Rows from block 8 of a small multi-label audio tagger, named by matrix and row number. Rows with one number belong to one channel. Each number is 128 + 32 x the weight over its row's rms, rounded and kept within 0 to 255. All counts start at 0. Numbers have three digits each.
After each channel's rows are labels from the 100 clips, of 14976, where the channel reaches its largest size: "strongest on" is what is common among them. Only what is clearly more common there than usual is listed. The data: single notes of musical instruments (NSynth).
# filt: filter width-3 conv, dilation 8 (model.blocks.8.filt.weight, 256x256x3, each kernel summed), inputs 172-255
# gate: gate width-3 conv, dilation 8 (model.blocks.8.gate.weight, 256x256x3, each kernel summed), inputs 172-255
# out: residual pointwise conv (model.blocks.8.out.weight, 256x256x1, transposed), outputs 172-255

filt.16:102106162106164074067147070095135118117165134065089086157081104098122154112116110117093120121114135068074101192132106123093115118159132149132112100070091145137147162132158155132160089091187180119114065073123119124075172108164073210129130138130122131140
gate.16:081146136135157160103185114136138124116175146140124068151100126117100106129156255108156097118166145127113125102088095127126082192130078153173110133137136169094171141160141149140133134122172140131154176094155120153147129157150108172063158116126133095168
out.16:116093098104139152129087160117151091160129133165159159134140162188082183168139103084118122103168160112152145123117100124145153131077195161138165131137160142138133097106144145164061184065102106155140133187119097159142148153096113173184107080135174145193
strongest on: octave 6; brass; synth lead

filt.243:130113138160169128127117073161149115142165167112160143100124100103163113078139090153146126142133066165148107111125088124120083124117123083095093103156131146088073167105108129104118120109168175127098167080135123127087115070121149124089136102064141137089
gate.243:140157162170141144106142114099171133081086144179106130165181192196153194171115163112140145101112120186136055147162144121150154085112131126145157106078132147128169162096118134115101165145131126140158164125136108128141156148124065131100078136149121159114
out.243:191109182194151097129117189095176115156164152106113173114114093086113170124080205099127197178131120122092163113151155095124129108148124158144120116139179063069145183152145100165130143171119142169111088122182125130125116102124184121183192101185123133222
strongest on: guitar

filt.156:124141083100110159094130136073110114184177156073103164208153170136097134170112128096116104152179154109168148106142155096160126190067168171092113199144093109124158145104214149102136154134176101148129100155071137114150167071145162140090099177123140146103
gate.156:134139150118141171052087111148136088081131182156114133104160142141096125115168130107192113121094161106136098185165140126096181101141193085166121119091083092158163140104177055153130079110135132138156147149122100180078107114157085103152106142079147084130
out.156:150121126184141146144200127127123186042066107108126189154118119159176126138109181153143168149080148129083100088177127139173174071158031177126156169075155140141110145112080118104144145093091139151114111086114105120177121158200104148099130086128165131150
strongest on: guitar; octave 5

filt.83:089024145134141093141135117141107069119151127188134085118099121069087153139121043133127128115196145170105135124127117158119124077129117132079137085117093106140083101200105136122133122114138121149074192129101157073143147213114085105063099109082077160118
gate.83:150126113140129139180097135171161159096115086138064152144197135176086152158117154140123142111158131109120160110103102145147156086167103193131147174109096075118165146098156108162088104132147111097165120178173119096142133152159104121133113091110132120145
out.83:108167130139083102116167120075120092137121135061141148132126125152147076151182102112138108093056097111115150094144126116186119109079124077147107134125177142114148113113133114127120084107152128168137065080102097120130104071102116129114094106134087074183
strongest on: acoustic; brass; octave 4; pitch class: C#

filt.150:198140152122120102092137127131104052098164160086184112106108160067150137077097142172122166161146103072111120125123144130130137174105132156122093096187151146055136083168121063087108183126087105144152154120125042150088074148131147152156156153148137180100
gate.150:160126196159205077126122140119108040094109101149100130138161140070127120130157116137126162130157097097108101131134125152122151168107105106094109083128149138063118122154092075092106160109094083110072141112163046111079139147124111134126123120150129145085
out.150:221146140160118078208203129130154069141088129122101120156148142162128125137139165117107120134130138145144087136120166125151139164117130144122128147189132142111092131192155198066148169131140109147117118062155063118132150174131150152159137110126160135081
strongest on: octave 6; pitch class G#

filt.199:099115152140090125139149116150080131126112114143141024098151104175064155116107135162163104106112061150085111059155126070156185118097179125134067139170096171131095084121138123124117148128082173173150130084126100133148162122117140166157116112111159135165
gate.199:066213066148170128101163113074145135075148144160070148177149153076069151153189103075183078147159125127096147100112100138118124121079150123170163081080120101093118188145087093098135167134142087119060108184174116124098130126164134145116106122163139151133
out.199:104123151135100127092099082137144102141181172117080105150114158099176138142126148097092186136111100131105095178118112129130075134173083156101143127111157115137141080139148136188129129123156126123153088159077174124111148111105083137149106107069163146161
strongest on: brass

filt.165:158112134098063130093122144150154138142123127080139186112167139127101126155104136082133117108145160149150144105141097128142182088117124127158092084077082173027156134181125082118168115107081135167167133161162136126169141155168146154096134129170127156078
gate.165:120131153187148103123140101134070150102156116129159131050096139160108163115110119114116158119134066143111138144082131118144102129109173159168112169128102165117114063125090098160124130057137124146167118215127104116161143158103155116070114152111153146091
out.165:072121104136118102139155153091102146049117119059114151152128070101149161080112110151110172137146097144095140126117131094082122151106161176146153122152172087161122123117147144126096095072116148106102123132121169151120092133108124110132148133090115068117
strongest on: electronic; organ; octave 2; octave 1

filt.109:203137182099152115176125174129105130177133132104130088082163072124081078048135115151113054112167127158108126112133104165114141201172124156118137163110160167161145099180157095149138110143119150114161141130101148144194124124137160181164082085140169115128
gate.109:082138175175065145130112081140071099097089090170162144196128184101107142069219132160085143143131170150131135086115115160190111094114136089135141051120112133124137116086122125103106103151195118096116144119160157122097208122161141103116097109156107196131
out.109:133084146174151108136132108116123080047137103110193102113089163119156135102165116072068136151088129180149031142101150095145087127089141058151156053099103165171130180110129105150144153177149106133125056141123151153124090163039122084065106126107135128142
strongest on: octave 6; guitar; octave 7

filt.127:118141135139106119080145136138136141098123095106155122138097140081140169177123189139132122127117123180114155116125103144167164109132162187145141108116136116122172080149129141108154062160072120111088088112133156159092106179120181120198122156150116163156
gate.127:120131110170193101177111104158175091088116103185058093128178100091140079147182134133125185163123120154112151128121098110166157157120055145115136062141109163097173184177113089143140151124098111116151104122157077161083138121161109121131133135178107155135
out.127:155081092114122108171088110182099199198171188176105125106108143180101156070106109101147118103125108151130178134151093131095069147117135077175155121154144080113105165144125152146138170155155140162153196136110144122124157100120149109130108067049137094146
strongest on: organ

filt.203:120150142154154150136128075097151148165166132111084075175121119135114130130101112156121181166086118143146114184134097163145102143125182175160105111189093171120123153158150123115149143133108168109156112112115142145124099137124139169139168167134192173111
gate.203:152157075118075137129081144102107127143104118200120131155142120118107104160129179118126185118155117093111158085108168138119117130128120147136063143153138184146161124168141213099094160176099053122141159155154131168098122120165133176064084163120161129137
out.203:141200130138105078148140136133090087113147016085132196148096134134140146124109106164125112108138107118120150110116134094069038169139093089171123099138100132137123132120096107159137159137139119129093159096155122114078155142141173082093112125153127129103
strongest on: brass; pitch class C

filt.37:133090187160100090144070085160151174109173102158168138123052183124092097140160170085133111182139091137157116142098131084158152128119120198143113083140142184043132138129128133187200109172131133126112104118151118165102056102160098097137092097151135124112
gate.37:113149108124078099091132099147133136108115164181188102142176174133080192089131133155127185119145178124116180163135116108176108080080139150162135108122169131089114113097138120125096157160175059138156175139181113182132168157122099051107101088147087105077
out.37:118169121129090164135164131165107115151117120102085151081125106137145136096048110138144139118125108116105162109066124137109033118121067126138199149124220058157152128145133087117095131103173098152144189112111196078094181084108061133136167138108137130208
strongest on: octave 3; brass

filt.9:168154121085159130099140092183073074133136113124133073162050128158096109149139147124173154155090060085176139053104105163156151128156091111124155165157075181112093133142170120130137121134188084056113118075122135133175150153152121125114139146107103175154
gate.9:178117140150156166134163120073181179088137182151146132133182222123139168128128107089145131107125170124148159099101154099167116126099100096102080108137068148107133154119091111164086132194166197104123154157157107150153147168134122103125122103161116210103
out.9:045094096169093205158133189092170148168100120106142159079200132129085132118127108064108100101149140161156119165196189099165107141113152148114108104097138127129161121113092140145090145171113143143122163124172119121154092142146163104144160112131123121108
strongest on: acoustic; reed

filt.236:175138139145139108096147076134127078125131136108107132125206108048135123138153094125152136109104160111154181135118177128094121136096131110063182122075155120133109147078151100150054099168192029150181122137150156113130150077115120132173126112124116130184
gate.236:188131088115154171149140136153090098206161092172117157118128092094119121152139141189089223169122164149055114141108124131105151110130120092105111155055114149096175100092120090082102118141134137106081141154117133152149124112127099145147108143113116109170
out.236:135119107141173072180051202143106165185158075056114115120136100124164152138139120158106144165142156133132090103158078148144137116174142113110110156079115083079132175083121141143158180060062132110126151164069137160111149137151166195144108106066150129119
strongest on: octave 1

filt.94:130164091133142098109154182088092145111174116091095197157141123132157128099103042144102109202109131122141126094072071083120058170119208102072105144091118118122137107132096131155138169145180103136134145094094192153113122106113121205101129147092093151133
gate.94:107151119094100118089099157111119162168117144162115200151107130154203097145128158121114135165148158146120151141105105127124118132097114106135217176099069127117171140131148108147124114133170079129184126172168112113169134127151070118155139092108108042112
out.94:119087135120155136138139097124116108187142072104165100109142141143098124137181143148141161110137098108100109108155144123082147111114051119107079119188130178177128169173108108057117119099096137142106162151156101100167149078191162145110164170104141163166
strongest on: octave 6; synth lead

filt.132:110062174093098099091171123152134067066093135096166094085100101146102125103126124152084092142168142152147099111101149083135129142125107079181163106132080159113160130081120102119148103196104152158189165101140177156174053087102098114092132170155149125121
gate.132:125093145188142092170128116092179161074106108131147134141179177171150124154179164109138153152164039085135087100112114104134125152147166109150123222141164108136100107180124193079098141138115143142080132117127121093104083154189136128120065112104168168142
out.132:134201118131103185156121101105149136091127111146048194217188111102157083140106130121127146115132167163084155116162134174086117098170119177119109112161109174111155150146146134165130158164136154115139143117142088173137197167139173079105118123115125091106
strongest on: octave 2

filt.242:165121120123125180118134144152129069160174101113073126110087133160126129093139191110197065149141100114109103128118091096099142142147177104125132112120113163171131084173109103167036117073128124103104149108125108165158135118122098101108105115128120070146
gate.242:153154140204117109130096143220092115065114130207127055110105142162136083104112171103081131126148108085168151111144093178138150116096091102151124130126119149154124124097171110106135131171124109089163116123170138142152102121185146064091126153098185090093
out.242:138146111092128189122105077081149178119090104146062153090214115134117153174094115118138116139122126150111149096084152127132135123163103040110126167113133123114105157098111152100224173059148107111105204130136097095120133138166096124140084177164095168111
strongest on: electronic; octave 5; guitar

filt.47:104041088102096144129048141140177142130091169056070143176167125131206121107090140078136061120096135111153125104179120105109129078146180169115091098137122103115151121123172125088122098131072141148146092115127123135154067086101124166101110132131104121120
gate.47:107149147152091097117117131102134125093101139107098099170115129107122107123117123101150155175100178160117118153121166106103087113102173090115112103140145193150132106108107122122142157179117095138113117150138071139165158102156171095161090153178147124040
out.47:109111143165185114142137068156130126133116136120192106122065128126060086167107149110147192126178142123116143082098081085129114149139105115157134112142120179095122106113122140076111145140116154088158138041112137123152141153151155072165135169076079131089
strongest on: bass; octave 1

filt.41:157116129161155112166094186150118133145110099155150102121171109119097142071169148072177149133161100150163137108126111191073175106128156069124124124170091154132051115176145117164114101190132107164153156112133142099123152132124193112140118144147111140067
gate.41:141139100169133113111109122152056145142168096173099106144132076107122113204136185148119174152060116168061157143101107082070075160169103102114131099123141149076168169133120084103135120143084062146114136089199133106119128087118180124144119100111133111180
out.41:114127181127159108137090117103122170141115132137143131136102103122216094161114122145122157159137182085122161126166073150123150158130105109114126093087083080150166151123196172103129160179152131131110068151160118067209207118164118161061162130101112051143
strongest on: brass

filt.194:165114104145124121224071129094135126157129122126128115145130137112132148125100138102122124140151125124126101160110094144110158085127084173143058163110084112108009137141059126129083155094132154113167143176130132152123169142117121147134115137179083114066
gate.194:131131151131135193121124175112135096144145129102052156153157155142100108099169134139144131155139135139071158131119126098165094138100121125125171166118147169146125134148108099140088130098112130085102124118150187143103117091158141152076142103105203139139
out.194:110159089155150132101128083191101163097162103147121194102098102081170110160114173105151138121075193168134146128109142071152122110134134154115173114089150168176163084102128121110132152167125169121111174154106082127091081159141123103158157132115178100151
strongest on: guitar

filt.54:103135157147134168137183043135118131168156155118063152125063081113146130142129104207110132151113085147064085076098099099111070168154119127151158176118116112093174086064186109157178185161114147100165148089123158177121152156214126102094151155097161082129
gate.54:127129119153112164162105145123136106147113109119195058117206097111141144122182164168089145168096091080147144076057187142198135141108141079073182113167084159164102099173088120143107188182132122126151188155184183062139091191134177144168083083139129148099
out.54:205110074126132147086081146086168144118068140175108124113188127170109144128132180047112086084108104060131089094126138155070131132133094151133188137156131183080105158124076138149071123106095194148179184141132160142085127089110009143091112094122116129118
strongest on: acoustic; string

filt.116:143119094117113112080096182113165111180078127113129161102096109170145074113121141149065134204148141161154100163121094116068165129095162089156110126138163096141166183085116113073106141158111057073151109145139160134138157116125196114120102155110124114140
gate.116:137141159100152101090180146159123096141168163091048223104178120098107110130175106116147172194153098147103182102116135124126106093103131121086115133120172112109155167162108092142100168116149123091139098121201143194135155064142102115149097168084151082105
out.116:120152123114139149140121104154152115119165126133145043120112137105115144134173141172156135129078116110127182126147095169176177105156124154119119140178138140029178139127129156163132091097116158191142135125138159120177097128119025159108146112105133098108
strongest on: bass; octave 3

filt.177:125095111150132089190080117123125180107120109148149097140113170057130148176153104080134143082136101087156107116149115128118111123154112162126132105130141125154076162081118143073076185111152136102148147108096191087170128075068141118155081130167135105135
gate.177:156130201161106170142140172133092237116130190193202094144134119110175129085171120141140111148103095119142103087093119117085146087121096125149150104131152168116142105088166109156135180137112137165156163121083103166142132070148121111055085128115121085109
out.177:162115133083045056085127143069144110207129097146102165077157109152090137122135158097117131159137060127118188153132143104118151132151146100170090148106136128196168175181079156189159103132128177135113157168171115108151099110129128101104160098102102177146
strongest on: octave 1; organ; pitch class D#

filt.38:147105141151091161151100151103085131178137133148129084177179071118140147108170155114141088184133158103145220116082084159125075124147115133148168142154132133150107152111122153130155128187160045086169218181079150139145142137138177137061102103104127140114
gate.38:150104081179176145082113093089128141077140129155105100124200116104116177106128191127132142130145111106147114114158118117155137127149073149191233117140158168162135100116084185210075141093097135098156139151163123152178140082121145198097146158102171109126
out.38:113173141163103110135146140161182165137115169121147106090101186144113108125119179102145121092144107141208068131149213112161166170120125155141128146133128167115137172133144124165154105098117151164146113140132122101107124161169101132181180155117160122137
strongest on: octave 1; brass

filt.104:150140193083149098138133129145115114173072167141151080147062097109167134121076086100137100100102160135126130211132141167208111158147118141103161122168119157182101153138145110143156107167075125119109137173161187132139128192171094089132165141160143118133
gate.104:156118136133120112074091142098159138126071144148118075071110128098135109104155141114174116166136148088066052191095100127127110123088162142156136121100096159080169166104180097075095147157120166085135139117155142188152209110175039132179122125135126098128
out.104:137146147149132116132069121116121114118158129165153088136171129171112111081144104126142164151182160111109135071081121147088160155070175122114126118177151104126179066170093163170085159140133092128130127116150186103074179112132145142117107102117146100159
strongest on: brass

filt.45:149093129119147146083135108129108088085126081149131131161148046162112101139143126131136115109185141141115141107134089165155126192105109077096159149095122187086101185077130122086123082146095166204100130117142205152150130143098160160097174132128133081080
gate.45:103162122171136089105086135108077113123099188181116114132120185059134198127131124092146153134089142120089121165145106123103136062117133129151102078151122108124124079117119145085108158135159097134149101112117051099102128140193117114148133167158105179136
out.45:093139179120182096103125104117146146146128094118121127131118057091098112169153107144095118093137097136145142160122181146113123102211146079061127093029124146198100178108112101137169117145145096142087162113091077117083083108095142137163110094137154115153
strongest on: octave 3

filt.123:125150071161104172136140087128138110181100062136131108136124127122123167077123117110157164101100121118076109134127168150110104131151097126144114068131163119115132153125124130118117186138135162184100120144091103087177185142101133122145120084165107175101
gate.123:123149224175103131159103145136132149115156173134091112095155134098135114181133122144153164136117089101176107112138100125154152135110134152150119213131158128099139077155128127133129085119116061064157142090147144153167113143152098130163099136189158163110
out.123:141065138132162106126144134190174105103168148152132126141123145115133173089175133129102148145105152147192102098154132113177116099080159112097141170145073126115098077133148147140130077153141061100061106071146131125124143134160098051170154165066087115168
strongest on: octave 6; pitch class B

filt.253:072127108147112104164127188140111136102148137151189089124156057172108141122178117098121152149173101123123107143109163125074137111140153117142100137124095163155136153168129155165174086163145175088102107140107153111089159186165119082126086131197129160127
gate.253:110190142119106146132048164067112094128162106163076085133120111127154155152102142146125151138153143091131119102125150086134061104160139099133136105071085107090169086187161117147114158137087149124168142124131119092157112130151102111119140124134130107179
out.253:126103143120110134143150105093161174167110057073117110137127179063130136124102167170145134125103116140138114154180137125170118143127115121069085157162140063104103169155133075079094186127137103202142179096109108181169166073087139188168145186129085103117
strongest on: octave 3

filt.110:156154148167160055113146123120125150114150119142130105121152120164187138110110073106114161097125140143115194146172141106137098119092107114146113107178138123159155099121150110105138161193146087122184151120099129144142134181051158111141117133127138102096
gate.110:169161139120065110119136072177141129107128136139159094100168183100121134138145146198097124191122103102021139140163162078172150097166122069081166136107143158155106132119144154086087131190128101147045115119135125161087102153128131058140139122152118139081
out.110:095112169060090088107146147113126132168119116130180142080098131135088114172208146109153130109078132139090122124116118207144149199086164127175138088091112205152139148096126117119133144098144159154111060138175096071149104126133109143167092098109130159125
strongest on: bass

filt.221:119126121196175154109134184066106126124106122119087069136139121098093141118160148178131167130090149144067072088103124060168086145133048103118140182171170157187119136130090113141147131068137180088144190147119185177147158105102116173128119145173144179126
gate.221:095099104162196162126078144101154048148119137127146084141126186121144107151127167139144105097111119116142083101154105117179175131125162126089081131081088120109134122051147035116181199143103198111157068113127085115069162137117144103152084164137154190104
out.221:068105129107137141137169117125154109145097146118038151130140151131130093119088102062077100150089106114167136187102124123145125156094122156090071181139112133094151131200130083135136134098122119100104105080121164121098184156142147152171140106088107133134
strongest on: octave 2

filt.240:161070145182169136102152116146145133119170105123061134111118131132146113095139107126152139114083097095076092155120048198105110125164143164149127142133123088060088095154090114139185089137156101108125137077116161128048088145097181084144074164084063142138
gate.240:106141136146184125124140072163186106136175177140123124149157139123127144092096119129142127091145094150183137103054124153169151091062180130167088135119146117102141126115157141103147162087109135083127124142148110123176133139131109160068132115146130109078
out.240:124143149107171182139129162102086145161125133114196150167177133084161131172140122159127096139144119135157143123142188115144134150096105136110143125121123152196164115092173118117111166182079069112163187147106126184118127124150143135130165109135123176106
strongest on: electronic; guitar

filt.15:136180154121132146107139122148136167173104144165179148129136102163138092089107108143073157127135081187122165219175108134123139168143138117161097105113138114060168146099103090192116102121084117086146142157149135160066174083142133158142151099136151111115
gate.15:082146131134172160132081135140121125134128121138087142161097150151133135118075235154152075182144116124075125084096126105177108109060128144175090169145107139077123169152105141152104132094192059148165088091194138159129141149170113111119106166182153102153
out.15:124139131145133075124155162143111055143151094156141151126100121125158203126160095159158142179114180105151095053099148127136149112095105125135127142139159075184137145150129167094159128094123128127145163124113139130189135103115114137163100149095128148160
strongest on: organ; pitch class B

filt.74:145058114137160174092117131139169125112109152142118170112185119097117091077086098112147116190131101144101045120132116152143057087116136082118132116107194144118118061143164110140135148144117067048143118101142136085133122123150083140107145093114078139135
gate.74:131186147104106117124173095129136091117143128115108146104151159196092134197102078129155090137137124116155125169056166111178149164119158152153131119187127112154173123166112086131122136138101091135176125094184108168100127133156148141140164149196113139159
out.74:124172179158136162140098192108173102131123108088151139130149123120109119222181167132184126086077097104141110120160213144133213147127139179118130087110081117122139169070119140123089151107151152169153171189080098101180137145093154073114126163127093148170
strongest on: electronic; guitar

filt.179:135165125150090109143120142100111153134154084095134155158103111121123086094113171091117165153066150142108160186106184109154118124134158061063105125109079110170131114121083137147104127171186051118062112140114106119118082094088162095144132148052153110124
gate.179:105158183163124115130104091130139116110098149121125117123131133145166081128097131106166112133174137170175174110104074120152144126078183160144075130124130207093156135123073124131063245111086128176144154134135142230168101131096084053083173083118130130108
out.179:110065193138150128103141080136151085186109133142104114094126154098117149178115110123124149174157118110114111151113111128068153119110130062109112092073152152119131121131132138081166121122164079100139128094082093116074131150101137055225142141123128123142
strongest on: octave 3; organ; pitch class B

filt.84:103084134126101095041138163117121120149081130096175163119148117097128138138103125090087087136103158146183125144151089154119103129123165121105130118165113124144081083107113145093092091142127146148191122127087120130071142122200195122109154059132113150134
gate.84:150187067200129076117123097066119117116169120104111103121154161064093074139090116148183147155125078145135136177135170080153111134124116117143140113111164080126125142140108086119104183153129114122066120209144078136114142108116132121093088119113135148123
out.84:098113033095097113114156085082104180139151128168129107138162101076101144127136095146121155118147125150153089113160142067119173133165115135121091135214096101106124088167151120144160182170130163177207105171111148085139164167195102092127138174061116072145
strongest on: octave 2; pitch class B; pitch class C; note: B2

filt.251:110085148117113134122162167130060137114093138133127087155138081186109169102108165067114143127152143174087126093151134088089107165108114139114080128124147139150106197138140214109138204102122093156127113105155079152151101153106169163151185115099120172122
gate.251:111110153116127090110138091127119166104130196062128108163181127156116156169165175142124117139156064109116097122146140054081130146059193098140096120122141130124143182092094170051061156107104104132144073115137117175135119137156149108105110170118132147145
out.251:114127120120138059123134106109173110162180096119103150086129124077099144083195097140126098097134127096088141167042111114130133099081210082125163139134125124094140101162107089121118125093099140129138124198110144137172152104105152137076139115177150119136
strongest on: electronic; guitar

filt.93:143137143156137080143146162126169135083119161119128168180151184128193136127108134130099058182113115158104096095177175084083109108055130128072093042170126104138084186152161149100137162150128173121110112115143111116064142119075125107136107152130149084106
gate.93:108156133094140147094066127097101154120155179136136102148114128102079185124121071019157085089122102086149176174146171142133152074137125052149136079092145060192124098116111136128128124110093085120102129054164083129120105105109095094161114138197112124110
out.93:125104133164160183146100124130100153150120109091118037149100129154132118151112156096110107107127128074151112118129051153127130157083079101114155204102132175084152065140108137067067083139077125132154123102126149120179098162107067135139173170078077195090
strongest on: guitar

filt.214:163150136128119119097097107090110122145167139155113143147162137135157113097042141091112137149137094137051091135140104089150161107165172131134184072148136161146169166128153101150163080132094134127096135123154072139111126121117121164117179137108139179144
gate.214:115144174159144159137120073113093125067098106109102123194128169136132111106120148148137142100102120095135117168127096146062131116110122133115080129136077160204106118118084119168040179159092160172173107112203162178109131108183166091171124135090127110126
out.214:135138120155095155139148116152129102107125160115117097145088114148097141175120072112120080118141173124127120076111126119098094171121068122105179079118143155122112119111140112150120138101087123114106148138145105093109107132150148167161122135158110097133
strongest on: electronic; octave 4; organ

filt.235:094161112103087092110198131107154108164124155117139149065147113202103156076082151137082101149161141113102164120164143118041157190154105121188147184155156092134105114159174171172139151088089152134110148130094139156106185113066110164120108138151131148114
gate.235:089088154148110110070104150071099166169112171119157181100118111110143172121133121107148179175118103153108150130150160094118130107088152068111164111143137091088153148174165088108125181146123118164196078163094185137180149136117106111130139159149099122074
out.235:237118110047106187142133119102117146130059152122054087115100110119097133166145132158138094139122141119110143062142138180173054090119151154147140166120075123138085128115100160160084149146119117147077162109142134092188118132164133115070128158154138093113
strongest on: acoustic; reed; octave 4; octave 5

filt.72:098042106155138111115066122142138125099133108144159091121122147170175155167106213125154078138146140125150110098148119184148139125055125155166157127104127119090068079120088143139076105139134152133083141068175166131148130135164072090159121143142190077136
gate.72:130142097166114128172089178155118135096066139132128099193135140070104129167164135121147129105145114164100107074125106115140149178058179146158119102119102167139110139113119100082100179106077092065108099112102089106164177137138108163076078118126107138134
out.72:121209109050149087134112169098106127103119126147077091172167132135068099102161071089122137067139130165100107135162150098150153146130174121114092083148125180118220130135122176169096190085142171110117076107070152136125127154153170145072113072146091149149
strongest on: electronic; octave 1

filt.216:148133163124099147116155051081114103121052139123126098126106165128152149095130140144090100135146085108145132083118110173168082115143114143153103190089131126132124087119119171129070151157107112072127147106143127153184118177121098110019194078179200164104
gate.216:176156145138141115158060163151059140098104155138140092108131168122122087111146092120157155159084119196073155166154114190162207147129125081155171140159127155086081148093112089135163144151124052158120115120132136041149139125125133108175095136149131120104
out.216:126116098126109081119115129111130141073160102106201165128139118151117119112120118205113138108166143120129087220146153161100127142123089043135186145131145141156122169109107174128151087097203165162128140132103156156131134161105067137170112155113071067143
strongest on: acoustic; octave 5

filt.23:190100138141147141177067122085109167157119112114164120088143150087139086161144118125114197158116140126100131114201160124023174144149179095135091128139110121152119163051136146116139139081102101172124086154083141122144164108125118108136150152074138153109
gate.23:132149150165155136138137149135181183165139178172152183092152135139050133114200149180113094073212128104142160086121179145129102161095099176139149111164197162094107137096169189118149089162132140117145112152150108104120161139151203217096109099123138153131
out.23:159142137069089146147144148139099162065178106110117146157112149123103107102140147121143142132140096156176086153074151199135113140105163110152156166104065158109096148161108058196167120218154093149058142151126128122118152132123197132140162158169096095123
strongest on: octave 2; pitch class B

filt.151:165098105154166124141105132082137194101076117137097150058167150078088167117122157089163055110180118068133156128180194143144158028074145118168133100057146130138122111146074153169095153122157174120144167166178122168122137115161107150073137130208107142159
gate.151:146125124182124152106120088108089156131134200117111116158168168154045067132170049142159123099113120137126109137165142158145160076111134095171068082167156171100163100131099161146090157099099121116123077144181100120130112173135165121107102102110191144134
out.151:137154206131134101124187136152156071097151116113095142149074122082196096148097094135150149105143144119123136117117110126153134133128075161094160148132107135144101100105148114129208135165137104092094118071121178156068132180182127101177126145130114131141
strongest on: guitar

filt.171:080157160149165117098122043142100109183152117067130148036097161135166153100131137179063153163071165099152136137143077137063092114182090083165161145143244169173106140094131143165087127174129095128141070138135191129133148154085133131093154063094139148112
gate.171:130164185119130132071094108087089121160075117110194068167118095109156128138161158141127174173150145119104116106118154112198142129156108148118188151193127137202143072164144080169121183138124158177125149159108103164118126148127149178110098123087171110119
out.171:180132154128133100089096165105078111105131134170136111122150116159139168142109152140161164118196129097118151133096121080123100110121176175098109097116034102105137158113147080124152123088128120138103150131121150180117190119138102091161128153161172116159
strongest on: octave 6

filt.115:127185171226121073164140159149184109152112126176146120077132176105115130124094075168085194127131086114141127167138121038108098082130147101129071139200169190119132092136173136181142125175083113204150157128154127137122083075092093069156113111130128132136
gate.115:175134092115160191144074104153134170150161093124160132082095136176182161138160073161217111074120112089141164105138132139153113106113139209089133139154157120124057168109153100199172076115120137180099157146102128154126109146092056093123147101073091145101
out.115:116129121081146132148092100174104135136102117112133137119067111156123127115156169118095065032183132157162093125101102157188108163158147128116158144153063085160133186100153124122127148163122138103141091098126090142160127148141121175156081154106102181157
strongest on: octave 6

filt.211:114101120132149160110143138083137119127190113145106127182132159115112125153202132128155122097141132103155107198106112171122075132151062163094163160125095098103123152151135153181103084110122096076119121188145124106161137126172114123109144117096091149099
gate.211:104167117206147108163126159137063090082075135162087100136127144091098067104155148093155190140138079179127111108143110161126177055102168094133133088128193143104166139124070081099161135150093111158125108120193139154155147099112132136124100193172184139096
out.211:119104137097089124172111079148140146124149116141163154108096145095135149132112138099104146159151146117124131116136167100113157112135062113113171126160112119112108112114094147054131133135143138123153113153180069182097128094138172212177132104088150150137
strongest on: guitar; pitch class A#